From a checkpoint of a small image classifier.
Training: muon at rate 0.0015, 14500 steps, batches of 384, held-out accuracy 33%.
Data: trained on photos of plants and fungi (iNaturalist), 45211 training examples.
Rows from block 2, named by matrix and row number. Each number is 128 + 32 x the weight over the matrix's rms, rounded and kept within 0 to 255. All counts start at 0. Numbers have three digits each.
# fc2: squeeze-excite expand (model.blocks.2.se.fc2.weight, 768x48), inputs 0-47
fc2.342:128128128128050128128128128128128184128128128128115128128128128128049106087128128128128128128171133093128105128128128145081128128128128128128073
fc2.343:128128128128085189128128136234128128128228128193197128128128128046128021128102128120128128128128128098119128128255045128148128128246128095134128
fc2.344:128128128128128086128128128095128128184000128128218128128128160128128128128128128128128128128128128128137128000118077154128097234101242128197115
fc2.345:128112128128118152128117128128128128128156128128128091163128107074030183128128118128128140128128128163128142128128075121128128120128128128128182
fc2.346:112165128128128128128140128128128104128128119128128140039128128128128128128182209118128128116255176128140141000151128144128128128128128128128128
fc2.347:128128153128128128128128128128128068128128128128128128058128128128083128128241128128128197128088128187128128128128128110128049128204128128128128
fc2.348:150170152109128162146128128128128094084128165128127128128128128163128128128128128119128128128128128128116079117128128128128112029128120089128128
fc2.349:104128197128107115128128118168117128104128128128128128128128132128128128128128128136128155138128128189128080128131128128128128128128128094105128
fc2.350:128128150107128128128128128128106128167128128128162128128120128128128128128122128139128074128128116128128128117128128128128128128128128128128128
fc2.351:142095159128128128128117139123128189128179000128128128182128155128128128197128204128065137128128128128128128174128128116128128128128128028159128
fc2.352:117128128113073128128128128128128128128128128128135128128128128128113139128128197128128128136128128154128128128128128111128128128128151159128128
fc2.353:128128048128128128128128136088089128027208116069012163128128128032128038082251128128128128128128128132128128128128128136128196255128146241026128
fc2.354:105153128128128128128128120095128191086128108128128128128128100128128102128060128128128103128128128128128095128128124128128128128128128075128128
fc2.355:128128128128128128128128128128128128128128128145170128128128129128128128128128141128114128128128069128128128128128128128128128128128128128128128
fc2.356:128128128128128154128128128128114142128128128128128128128128130128128123128128066128159128128128092128128128128128128128128128128076135128128128
fc2.357:174128096128128128128128128000128213073128128128255061128128128088199220128108128112128128128128128128128128128128047128128132128128128128128128
fc2.358:128128128128128128044128128128128128118128170128007128238128128227128000128128128120128128128106103111136128220128128128189128128128128128178128
fc2.359:108128128128128128128128128128128128128223128065128206128128128128128128019128039128128128120128128128128128077224128128128124128128191128128128
fc2.360:128140128128128128120128119181128128128128128128128128128128128154110128128128211128179128119128128128128035198128128128128128128128010102128128
fc2.361:128128124120128195128128136128128128128128128128128128090128113078089187128128128137128128128128128124128128128128128128128112128128128128118153
fc2.362:112128128128098167128128128128128128128075072128128128134128128128128128086128128128128128128128128128128128128128128128128128128128128128128128
fc2.363:128128128128013128128110128128128128128128128080128128128128128128128169128128128128128128128184128128128235128128128128128128166128128128000128
fc2.364:140128128128112128128147137128081128128128128128128115128137128128128128217238128119128128128128128173128128128131124128128016128128128128128090
fc2.365:128128128128128128128128137128128128128128128128128128128128128128128128128128128128128128128128128128116128128152128141128057128128144128128120
fc2.366:128080128128128144128128120128198255128128128128128091043128128128128147128128128128128128128131128128128128128128128128128128128128233128255255
fc2.367:128075124124128204135128128128128128128128128078128128128117128128128048128128128128152115139034147128128128173144136128128128177128130128128128
fc2.368:128128128128128128185143128128128128128128041128137128128128124128128076099128128128128128128128128128116128128128128128204128128128128049120092
fc2.369:066128128128121128128150119128128128128168019118130140128128128247128128128128011128128082128128082128128128128128150128124103174128123128128128
fc2.370:101105128151128128128128118128111131128128140128128128128136128102128128121074128120128128128128128128128147128128128128128128128128126177128112
fc2.371:148128128154022128238128128128128128128128128039193128128128128128230128128125248128052000128232128038128082128128128128128058128128128128128169
fc2.372:128128128144170128128138128128162128139145128128128099128128128169128096119128128128049128128128128128138128128128176142128153128128098128172128
fc2.373:116128250128128239128128128128128128127128128119049149173128154128128171128221134128128161137128128093128128042128128128128099128128128177128128
fc2.374:117114255024128128128128128141128128007128053128177051128138246128128128128128128128128128128099128128128128128000179136105129005128255128128128
fc2.375:128128128128128128128101137128128128128217128128128128135128195228013128191128128128209128115128128255128128128128094099128128128122128128128128
fc2.376:176128096084128000128128138147128054128196255128128128128128128128128128128060128128128128128002248000141128128178128151128128128128188128219061
fc2.377:128248047128031062170128128072128128128255128128136128123119128000128255088184108136128128120255000128128128092128128128128128128128128128128128
fc2.378:128128198128128128128147128128128128128128029066041219128139128128128143128049128128207128128000128128128128128147128128128128128128128010069128
fc2.379:128128034128128128128128128128128169015255128128243128099128128171128128203128128128128128128128128128128128128128128137175128000128255128128147
fc2.380:128128128128128128223128128128128128128128230128128128128136128128128128128128069128126128136128128255128128128128128120128128128024128235128128
fc2.381:128036128056217055051128128128186128128064188000235128128128128128250207128128128119128128119128234128120128128128128104128097128128117128168128
fc2.382:111158201000128128119128128128128238128128151128128128060128128128133128128128049117128128128185150128116098128128128105000128128128128094128128
fc2.383:128128068128113138128128118128128115128128128120128129128128128128128131128128128140128128139128128128128168128128179128105128128128128128128095
fc2.384:128128128128159128128128128128143128128128128128128128128128128128128128128141149128128128119128109112128128128128128117133128128128128128128132
fc2.385:128000128128240128128128128019007205096128083128128128128136054171128215128166128137128128128192128164119128128128033128000007128094206043128197
fc2.386:162128210128128128128128128128128128079128128096128128128128128128029128128217139136128128136128128085142000128184128128128124128062128128128128
fc2.387:128128208100128210091120119174094128128128116229128128128117128128128128080255224128128128128128180128128128128198128128087128088000136128128234
fc2.388:128086182136128104128128128128128158128128128128121128248128032128128205128174128128128128128128128128128128255128143128128115125128128128053128
fc2.389:128174142128128128128128139128128128114128045128128120128136128128124128128225128128128128128128128151128128128128128121128128128128128080128128
fc2.390:128128128096128149128128128128128128154128128128128128128128128112128174128128128118128128128128128128128128128141128142145128128128128106128128
fc2.391:128128128128128128128128128128128128128128117111190128081128128128128245128128210128128128128128065128128128128194128137042128132041128128155128
fc2.392:128169096189128128128114128128128128128188128128128128128128128071128128128128128128106087140180068104117181128128186128128128128128128064137128
fc2.393:128128128095128128159119128128128128128128128128128128180116128128128128128076128128128128128202128128128128128128128122151128128128128128128128
fc2.394:128128128157128163128128128231000128128128118128128128128128216128128037128128128128128167128128128128117128128128128128167108075128128128202157
fc2.395:128128128128128128081152137128128128255172128128128114128128128128128128128062128128052163120128128128119102128128085092014128128255128128128128
fc2.396:128128128132128128128128128028128128064241223208087128128128128128094128000155128128127128128128128128128128128215081128140128128128128028128128
fc2.397:141190128197128165128128128128128105128128128128128128128128128128128107162128128128229128128049075133128128128128152128155128128130111128128201
fc2.398:128215128088125128128128128000131128049134128041128128128128128128120128225128128117128151137120131128128128128128105162128128169128048205128114
fc2.399:128078128128128128075128128148128128157128128128128128128128128128128128128150128128128067136159146128128128077128128128125128205128208128128128
fc2.400:128128128128128210128128128128128140128128128128128128128120137101128016128128128128128128128128255128128128128166128128128128128128128128255128
fc2.401:111255128128128128128128128128128128128128128128077128128128128128128128128128128128073128128128128128128128128171120138174111067128128128137043
fc2.402:146128128070029128136113118128128128128128188128128104128128128128128180103128128136128128128161128106128128128118149128128128152083128085128149
fc2.403:142128128068128128107128128128128111128140128128128128128137128058128128128093094128141128137175097128128128056128099112161128067128128128128104
fc2.404:128128128068070128186128128188153007137128255157092128128128128123112128198128125128128128128128128128128128036128128128101128128128128128128128
fc2.405:112128190128067128128128137128128081128128196128128128085128128128107128128118128128118128128216161128128128128128128128077128087128049128128166
fc2.406:128128128128128128121128128128128128128128128128110128128128137128112130128128121128128128128128150128136128128155137128128128128128128128128128
fc2.407:128128122128128128128128128128128128128069128128128128128118155128079247128128128128128128128128128209128128128064128128128128128128128096104177
fc2.408:128128128128128128214128128128128137128197128128128128213128162128124151163128072128128125119128128128117128049128128128128032128143199128128128
fc2.409:128095249128128128128128120140128138189128019128128128128128128128128128128128128128255128128128054143128128128128128128128122128128215077041188
fc2.410:128128128128126019047128128128128128180128128128128128117128128128000172128128031117196128128128128128128128128245037093128128128128246250255128
fc2.411:128149128079128128128116128081126128128128128128115128128128141128128108128128088128128102128128128128128128128128128143128128128128128128139114
fc2.412:128128128128128011128128128128128128128209069128128204128128128000051128178128086128128128137157170128128128128128128128111212049128000128079128
fc2.413:128128128128128148143128128128128128128122128128128128138128128128128144128128128128128128128128128128128128128128089119128128122128108128121128
fc2.414:128029128128103161128128128069128172010140037128128085128117222128128126128083128128128128128128128128120128128128128128128128128128104128239128
fc2.415:128128128128209128128140128128110128128173066128195128128128070128128128024128128128187128128128128128138128128132067128161128128128128128128128
fc2.416:128110100128128183164128128128128128128128128128105128128128128099134128128128128128128091128128128153128128128128107128128098128128128128128128
fc2.417:055128128128128128128128128174055033128127128106053128128119203128128128145128128128128128128174128051128128128000000128128038128041128128128147
fc2.418:114128128128000128128128116064186128128206128204184154098128103128128128128128128128067128128128128128128000128128128128054185128128128128015128
fc2.419:128122104108116128128128128094115165128128128128128128128128128128128117128128128128128128137128128128138128108128128128128101128147143149106128
fc2.420:128128104128128052089128128128124128128128128128128128128119134115159128128128089128128128128120128128120128128128128118119162200128128068128128
fc2.421:128176048108128128255128128056049128128157000128212128128128128128128128128128071144104128117128128128128128128137110128128227128192080255128255
fc2.422:128128101128128128128128128185128128128128128121128128128120128128163128128128128128139128117135125128128128128177160137079128120128128128128128
fc2.423:128166178128128128128128128128128128128087000128128212026128128186128128128128071128128081128128135128128128146128128128128128128128214128128017
fc2.424:128223133128128255128128138052128128029128000083000105109128128128128128151128181116128128140128075128128128128128128153085128128128128128227128
fc2.425:128128128128128128128128128128128128062128128128128128128128128128135128116133141128128128128128115114128128128120108128128128128128128128147128
fc2.426:173128118128128128128128119000128141105128128128255128128137116128128128128128128137128036128128057128116128148128128128128128128128128128128128
fc2.427:128128189128128128128117128128128128138128128128128128128128128172128077099128128117128128128110128128128116128128128128128128064128143229128128
fc2.428:128128097153128180128128128128126128128128128128091188128128133128128128128108128128128109138128151128128128128113122128128128128128138128062128
fc2.429:128128183128116184128139128110144128128128141128128128128128128128124128067131128128128128128128128080128128128128128128128128128128114128128128
fc2.430:128142128128128128128128128128128099128128128061128128151119128128128128128128128128128128136128128128128128128128128128128128152128128128128128
fc2.431:128128128128128133128128128133128128128128128128128128198128173128128128128128039128079128128038140128128135128128038128128128128134227128128128
fc2.432:100128128128128128205128128139128128125071128128128121174128101100128128128128128128128128128071204154128128128128128128128128061128128128128128
fc2.433:091128128046128128128139128121128128128128128159128128128128239032067204138194128118128098120146128128128128169128128128018195133019128128128128
fc2.434:128128128111128128128128118226006043188128128128128128128128139070128128128128113128078128128128128128128128128128081128128128103128128128037128
fc2.435:128128186128082128128111128128128106128128128128128164128128128128128128128128128128128128128128128128128128124128128082073101128128182019131128
fc2.436:114029128000128172128128138128191008205128156128128157128120088128183128128128128128128128128128128076128128128255066098013128128128128255128232
fc2.437:128128128128128102093128128128124128128128128098128080128128097128128164128128128128086118128128128128128128128128128128171127128128163128128134
fc2.438:156128140132043150128120128168128128128128128172128128241128040128128048128197222128180162128083224182128128060128128083145128128128128128128128
fc2.439:128128128128128128128128128128215176155128128129112128128120128071162128128136099128083128128107171168128128128128097128128128128128185128128175
fc2.440:128128128128128128098128128071128128255128128128015115128119082128161128128128120128128128128128187128128128128128013105228128128128192146255128
fc2.441:142128128126128128128128128128144089128128128049128128128137128181128128128128128128128108128128128128128128128128128093128128128128128128128128
fc2.442:073111128223213000128128128255150128170255128128115138254119226158128128039000204128125128141000128016128128128049128078228128128128069128128153
fc2.443:128124162128128157128128128128159128128128128124128128128128128120128119128128128120128128128068086128114103128128152128128128109128128128206160
fc2.444:128128128128128128128112128128128128128128170128111128128128143128128198128128113128128128128128188128128130128000128109128086128128128128128128
fc2.445:128194128128128128128128128128128183128095128128128128128119128133128128128052128128128128128077128128128128137138128128131128128128194128128128
fc2.446:095128128253236128136128128128128128186128128070128128088128000162128128238089241119128128128001128128128128128178128128128128128128125128169143
fc2.447:128128034128128128128128128128128128077128101052128128128128128128117128128128128128105027140128128175128049128128128128209033128161128113128128
fc2.448:128150128144128134115128128128134128128128128128128128128128128128128128128128128128128128128128128123128128128128128128128128128128128128128128
fc2.449:128128175128128193128128128128128068128128128128128128128139128143128169123128130119128128128063128128128128128128128128128131128128146122128128
fc2.450:128128128128128165128128136205150128128128128128128085128128223128128196128128131118120128128128128143128055084128128128128128128128125128128139
fc2.451:128128160128137128128128118128128128128128128128128128128128128128128108128128128128128128128128128080128128128128105128180128128128128128128128
fc2.452:128128128128087128128128128128081128128146175128128128128136128143128133034128248128128128139128128128128128149128128128128128128128128055128128
fc2.453:128135128238128190117128118128128000128128142128179128128128128128032128154128128128128128128094128128128149196128128143196037128128196128130144
fc2.454:128128128072170128128128128128128115128128128128128128128128095113128120128128128128128128137128128128128128128011087151128128128128034133128227
fc2.455:137121128128100143128128128128128122128105115128128101128128128148128128128128117128128128138128128129128128128128128128117103128128128128119128
fc2.456:128223108128128128242128136058128128180128128162202128128128128140128128128116128128128128128128128229128221128189128128128128091143056128128128
fc2.457:128128128128119128128128128105128095068128128128143128128128128128082128128128128128159128137131160182128147128159078128128128128128153170128128
fc2.458:145104128160073213128128118107128128128128128128128198128128115128211128095128128128128128140202128128137128128128138128128128128128090128081128
fc2.459:128128128128151160128128128136031081128128128128168128122128133128100079128128128128128128136032128128128128147128128128128180128128122128128073
fc2.460:128128128128107131128128128128127128112128128128128128128128128128128128128128128128128133120128128128128128128128128128128128128115128128128128
fc2.461:128128128128128151128128128128128128128120098128128128128120138128128006128242128128128131128128128090128180128128128128128071128128128128128128
fc2.462:117129128128128128092128128128128128128128128128128128128128128128128111084116128128128128128113128144117128103159111106121128114149141128128128
fc2.463:128163128128128128167128137128128058099128128128108128128128128128128128128128128128128128138128128128128128128128128145128128157128128128128128
fc2.464:128128170128115054128128128128105128128128128128128128138118187128128128119180128119078128128128128198128128117128128128074128128128128128128128
fc2.465:128128201128060128128128128128128128128076128128128128128137128147128128128128128119128128128121128128128128128074128128163183021178128128176128
fc2.466:119087128099128114128116128131128128128128190092154128128128128068128128081128109128142128128113108133119128128128128128128166128182128128128128
fc2.467:146093200128128128128128128128128128128196115142128128128128135128169128128144128120216128128128128076128128137128128128128153128153128128103128
fc2.468:128128128128128128128128136160128102128116104128113161128119128128128128142128128128128121128128128128128128128128128128128128128173128128147128
fc2.469:128032128000128128128128128128128212043128204128128083128128128187075128141167128128040101119128128129128128159226117128128128000128193128128180
fc2.470:128128126128086097128128128128128128128047128128128128161128107128128128128143128128083149119128151128118128114128194128028107128188128128128128
fc2.471:142227128128128237182128128128128073128128128128128128128128009128184204119128128128128000128128128184128128106128128128120128128128128000128128
fc2.472:084128128128128128128128119079128128128128145209128128128128128128109000128128128119128128128128128128128128128128171116128128000128128192128128
fc2.473:128097128128128128128128136128128128128128128128128142128128128128077076128128128128128128128187128255128055128168016100128105128189168128207116
fc2.474:128128128128138128073128128128128109128083047200128128128128129128125128156172128119128043128128128128128128128128128107093128000128139128168128
fc2.475:118128111128128122128120128128128128128128183128128128128128128128128128128128128128188128137128128056128128128128128148128128128128128146146127
fc2.476:096128128000128214064128139128128035180076011128155128124137206233151048237128128128066108128128128218128128000144128128128128128128128128128088
fc2.477:128128128128128000253128128128128128180128180128128179128128128128040147128128128128128128138128251128140027128128128162255000128008099128128105
fc2.478:144138128128128128128128128128128128139112128128117128128137128128128110128152088128128074128128125128128138128101135128128128176152128128128128
fc2.479:128128128092128128103128117128128128128128124128128082128128174128186151128128128128158128128128128059128128128195110119181106128175148091128128
fc2.480:128167128139128128128128120114128128145128128128128128128128128128111128128128128128128084128128128128118128128128128120128161128128128128177128
fc2.481:167140128128081128164128139128128128128128128060128128128128083128128128128128128128128124128128128048128128128128128128128128187128128128128128
fc2.482:128128169112207076166128136119206128226147158128128128128128154128128128128128116128128144128128128128128128211070210128128128207128128128128160
fc2.483:128128128128128128128128128128160128128166128128128128128119128128128145128128128138133128138128128128128128128128128128087128059084128067203128
fc2.484:128128255128188128075120128128128168128200255190128128128119231128128128128128000128170128128191084164119179040064128153046135088128128035128128
fc2.485:151191170128117128128142138128128109128141128128128128128136128205128128072128128128128128128128128128117128128128128128128128128128128088128086
fc2.486:128128128128128217128138128045128000188128084128128220128138128080128128128128116128128128128045128128128128128066198128128147128128060128067103
fc2.487:128128128128128128128139137128128128128148128128128128128136128128093128128141128128128128128128128128128128128128128128128128128128128128128128
fc2.488:128128128128100128128128128128000128128109128128128128128128128139128128128128128128128128128128128128128107148085128128128128128128128128128128
fc2.489:128175128186128128128128128128128128177128128128128128128118128128128128128128106128065128128128076128136128163174074140104128195128150128080128
fc2.490:161068128128128128128137128128000114128128128128128128171128128128128128128128128136195039128128128139128128128211128128128128167229169128024128
fc2.491:161128107128130128128119128128233128119128128128128129128118112206128128128128128137077128119128128128128128089128128109128195128128128128128128
fc2.492:128055128128128128128128117128128128128128128128128128128128128128147128128162105128145128128064128065128128128128075116202128128128170128106219
fc2.493:128128128128128128128128128095120128118128127128128128128128128128128157128128128128128174128166128128128128128128128128128128073128128128128137
fc2.494:128145128128128128128128128164128128128128241044199128128118128128059128128101083128128000118189128137128128128000128120220128128006128024128128
fc2.495:128128128128128128116128120128128128128128153128128128128128166100128128128128128128128128128128142128128128128087128145128128110128165128128128
fc2.496:147136128128128128128128128128128128075112128107128128128128128128128128128128170128128128128128128128128128128128103128128128128128128128128128
fc2.497:128128128128128089136128128128128128128128164128134128128128148128182128180128128141128128137136128128128128134128128128147128128128128128128127
fc2.498:128128229158128128128128119128128155255128155128119000128128128128128128057114128119128128128206065128137128128128046128111000128184125198128230
fc2.499:128128128128173128128128128128128109126128128128128128128128128128195116160128128120195148128118128128128128060128128128128128128128128095128128
fc2.500:128128128128083128128141128225128154128128128161128128122128153112128128091128151128128128128010000138128128128188128128128128128128128128100128
fc2.501:128160128112128062128128128128128115026128255128108128128128165128228128128102202128128128128128000128136246128128092128137064142000128153129021
fc2.502:128165128128128128128128120128128128128128139128128128128128191128153128128128039128128128128128109128137133146128254108128128128205128147128128
fc2.503:128153128128181165128128128128128128192140128128128128128128128128115128128128128128014128139128074128128128099183128128128148128128128128128128
fc2.504:128128098128128128128115138128128128200128128061128128128128128116123067091089078128128128128128128141128128086146128106128128128166128128128128
fc2.505:155094128128128128124128128128128110109192128128128128090136132128128128066128056128128128128128128128128128128176129116128128128033128128128128
fc2.506:128128154128128128128128128128127141128128128128128128136128128128128128128115128119128093128128128128128128128128168128128128128128128121142153
fc2.507:128128128073128128128139128220128128128073128104200128088128170067128128128155126128128128128128128128128128128128128139162128128128113128128128
fc2.508:095067128128072128017128118128128128128053128112128111128118154154128128054174185128071128128157128128128100128128128128140128116128185128154128
fc2.509:128128128128128128128109137128128128180128128098128128128128142128092128128128109128128128118128109128128128128128128148128078128128128128128128
fc2.510:128128128128128128186128128128128120128128107128128143159128128128128128089068128128128128128136157128128081128128144128128128128128128128174128
fc2.511:128128128179128128128153128128128128128128128128139132128128066128128128128128128115128128128181113029128128128166128120137198128128128128128151
fc2.512:128065128128128128128142128128108128128128128128169167128128153112128128095177128128128128128128128152136128169152056128128128128128128128128128
fc2.513:128128128128002128128128128006128092128128128128040169128128041049128158219000078128128128128128128128119166128128128101128128128128128036128128
fc2.514:128051128128128128128128128125128128085141128128157128128128128128128128128087128140168128128128128070128128128128128115128128191128128115089205
fc2.515:128128128128128128128128117128180128182128128128128128128128216128128128128047128128086128128128128128128128128128128128200128128128128128128128
fc2.516:128128128104128083131138120128186128128128175128229122169137128094128187142128128140128128128138128084128128128128085143128128128128128128186001
fc2.517:128128128128131128133128128128128128128128128203122089128128128128128108128210128128128128128158128184128128128222128128128128064128029128128203
fc2.518:128128222128128214128128136128072208050128128128128128128128128128105128104128128128128128128128075110128128128128128128128128128128128128128128
fc2.519:128128128128128128159128120128135128186128128144096199128128128121128128128128129128128128128098127128136128128071128153128128128128128136128128
fc2.520:147128128128128213128128128084128128128209142128128128128128128128128128128128128128128104140128128128128163128128128128128128128128242128118128
fc2.521:115120213219073128128128128128128231128137027128128128128137128128109128128144128128128146128128128222128128118097044128128128128128128128128165
fc2.522:075128154124128207128137128128128128045128197128084128128128128128128046128093128128255128128200128128128128128128128096128128128128252128128128
fc2.523:128128128128092104128147138128128128128128128047128130128128128078099232128128109128128080140128255128128128128183027128128099046128128123128019
fc2.524:128128199133106128128138128128140128128128128128128128160138128128128128128128128128128128128128128068128128128128128128128128128128128128097138
fc2.525:128128128057128105128128119128082128128122128128128128128118165128128128128128128119128128128170080128128176128128128145128128157128128128132128
fc2.526:128128128128128135128128128109128128128128155128128128190128128128043128033128238128128128140128128128128128128150128150164128128107128083128140
fc2.527:116128128128128128207128128068128128103128183128077128128118128205128128128128128128095128128128128128128153128118128128128054128128128043128128
fc2.528:117129162128128128128128119128139128128138128128128128128128128172128128128128128116128145128128128128137176128128128128121128074128118095128128
fc2.529:114128128128128128128119128128128128128139128128128128128128128128128128089128128128128128128128128121137128128128128137123128128128128128128128
fc2.530:128151128128160128110128128128128066128128128128128128128128128128244128128128128128128128139128128128128128128128128128100128094128128128128150
fc2.531:128165128063128128128128128128128128024128151128128128128128170000128204128128177128128128138230075128128128128128128128128128128005201128128128
fc2.532:118128128128128128090128128104113128128129119128128128128119128128128128128128128119128128128128128192116128128128128116128110128128128128128128
fc2.533:128128128128128128128117128141081128128128128128145128128137128128128073128128059128170128116128128078128128128128128144255161103155128086128128
fc2.534:128114226128128202150108128128128128128128128128128039145128128128128128128128128128035128128228128029118197128128128134128128128128128155000128
fc2.535:128143128128021128128128120128128128128168128060128093115128183128128133128059128137128128140196056048136128128128128128255182103105038154128128
fc2.536:128128128137128128128128128120128128128128128128128128077128128128128043128159128128128128128128128128128128200209128128163186128136128128128128
fc2.537:128063128112128128128128128128128128128128128128128128128128128128061081149128128128128195128092128128119118128128181128128128128079200128128128
fc2.538:120128128128128128128128128128128089128049128128128128128128128128194128128128128128128137128128128128128128128128128128165128128128128128128128
fc2.539:128128128128128128128128128128128128128128128128128128128128128130128128129128128116162128128128128128128128128159128115128100128128128128128128
fc2.540:128128128128128128128128128095128134128128128065128160128128128128128133128128207128128128128128128109128128128128067128128128128128128128128128
fc2.541:128128128128144128152137138129128128128128128128128128128128160128128128128128082128128128128128093128128128105128128128128128128128128128124073
fc2.542:083128128128128128206128128128111184146128212128128255128128128081128096128143030128128134128128159128128128128128128128128128128128113128128134
fc2.543:128129128128128128087128120128128128128128122128128128128128112128117128128128128128128128128128128128128155128128116144128128128128128128192128
fc2.544:128128128128128138088160128128128128128255128128128170128128128128057060128128128128128128117128147128117191171000130128128130095000128168128183
fc2.545:128128128128077128128128128128128128128081171128128128128128128128128128128128128128128128128128128128128096128128128128128128128129128091180142
fc2.546:119128128128128128128128128128183128131181128128128177069128128128128000128168128128128128137128128102128033255034128128128128128128115128128128
fc2.547:128128128128128128128128128128128128128128128128128128128137128128128128128076128128184128128128128128128199120128128128128128128178128090128128
fc2.548:111170164000162171119118120033062128128128159128128128185128128128128152129128128128128112128128128207128128128099128089108128128140202121128128
fc2.549:128022165128128128204128128128072128128128058128128128175128128128128063198128128128128128128128128124128128128137128122128128162100128128128128
fc2.550:128128183069036037127128119128000128086169177155171149101128128128128128128128149128055128128128128128128128078128128128128128128128128128128128
fc2.551:128128128128128166128128116000128128128128128128128128128128128128128128128056128128255128139184128128128128079184128128128128128128128128128128
fc2.552:128128134128128190128128128128128128128128128128128188128128095128128128128128128138128128128128128128128117128128128128128060128072128128128207
fc2.553:128128113128128179128128128128128066128128128128158128128128089168128098128229162128128067128128128111142128128128128128170102132128169078128128
fc2.554:128128128128240000128128128128255128128042128024255061128128072085077000128128128141141128128128128255128128128128128128128128128128128028128178
fc2.555:128159128128096128139137137128128128181128128128128128129128128128128128128128128128108128128128128155128088128128142128151128128128128128125139
fc2.556:128128166180128128128140137128128128128128018109128128128128225128128128128128139128128128128128128128128128109128157116128128128128087128128176
fc2.557:128098128128128128053128138128128124137135128142128128114128182084128128128128128128128128128128168104128151128128128149109128204128128064128104
fc2.558:128096083128128128128128128128139128128128128128159128099117128128128169128128128128080128137172128080128128113128128128128128128128128128077128
fc2.559:128128128216000128128128128128110128000128128128128218128139161128255128128255128128128128128139097128128133128026128128128128067128226128192128
fc2.560:113135072128128248128128128128042128082155159128106037128120128038128128209126167138128128128042187069128128128223128128128128052128128128128111
fc2.561:128098128128128128128128138114128128123128128128128128128128072128128127121128068128128128128128128128128128097128128128151071128231128128159128
fc2.562:128132128128128149196128128128128128128135128160177134128128128128128128128096094128128128128097128128128105128128128128128128128128128128138081
fc2.563:109128151128128128215128128128128238224128128128128128128128128004255128128128128136128128128128128000136232094056058094176128128128000128134128
fc2.564:128128128128128128109128128046128128128128128128133140104128135128128128128128128119152128128000128128128128128119128128128128128128128160197128
fc2.565:128084080128128128097128119128128117209039234128128128128137152128128128041129128128128128128100095146128128128128128120128168128063128128128128
fc2.566:128118078128128128128128128128128128128128128096128128128118128128220128079150128128128128128128051115128085128209128128052128128128196128128128
fc2.567:142107128128128128128128137128114128145128128131128128080128128128129128136128128117121125138128128128137128128128128128128128156128128120128128
fc2.568:128128128128128128128128139128128128102128128128128128128128132128128167128097128128128128128128173128128128128128128128185128177128128128128069
fc2.569:128128128128128128134137128129128128128128128197128103128128128128128128128128124119190073128131128169128160128128128128128085128128078128128128
fc2.570:128128128128167128170138128206085063115206128221131140128128128082128081128147161128128128128128208217137128128042054128213128155128215099128128
fc2.571:111128128128088128128128128217097131128128128151128128128128128128128185114128128128128128128111130070128011074128128153128128128035128128128128
fc2.572:128128128166128128128115128128138128128128128128128128154128102128128129128128128138128145128164128128128128128128128128140128128128087152052128
fc2.573:128128128128128128128128128128128128222112128128128128128128128107128128062128161128128128119128128128128128128236128128161128061128128090128128
fc2.574:128128128128089118122128128128131128128128128128170128112128226076128128128128128128128128128109128105117034000128128128181128128128205128046233
fc2.575:112128128134128128128128128128128128128128128128127128057128173128128189098151128128128128128128128128137128118128128128083128128076130128128128
fc2.576:128128128128128128128139128128128128128128136128142105128128128110128085118123128119146101128128128109128128128131128111128128128128128128128128
fc2.577:128128128021128128128128128108128128128128128128128128128128128128128128128119128118128204128107128080128128128128128128128128128128128128128128
fc2.578:128128117128128128152128128128128128140128216128128128128128128073017128128136128138128128128179128128128128159128128116084167082128128087133128
fc2.579:128128128128128128128128128128043128128128017128128105128128128156128128128128128128128128128097128255120128128189128115128080128128128128128128
fc2.580:083097128157128128128128119128128128128128128128224128128128128128128224128128128128255076128128128128128157160128154128128128128128128092128128
fc2.581:128128128121128128128128128128135128128128128158128128128128199128128108128128128128128128128128128128128128128128065128128128128128153128128128
fc2.582:128197128128128255128128128211128076128128128128082254128128180128128196128128128116128128128022128128128013128123128128128128128128128034224149
fc2.583:128128128128128128128128128128122128128032128128128143128128128128128128128128128128128162128149128128128128128128128111122128128114128128128128
fc2.584:128128128128128146128128128128128128128128128136128128128128138128117118136120128128128143128114150128128128128128117121128144128102128113143125
fc2.585:128128128128128123108128128128128128136128093128128128116118128128128128128128128138158089128128128128128111128128128116128128128111132103156128
fc2.586:128128128128052220128128128129128128128128060247156128128118128069182128128128128138128128128128000115128128050128128115128128128128120128128128
fc2.587:145065128251128128128128128128128154128128128179128063128128134128128128128128049138128128128128128085128128128128239128115128162154138128128128
fc2.588:138128000128128168128128128128128128128128128128128138255128227174040128128128069128128128128128128128128128042128128136037128128000128039128128
fc2.589:128173128128128128168128118128141128128128128128128128030136128128128128128128128128210128128131133171128171128128128117128128089192128128128128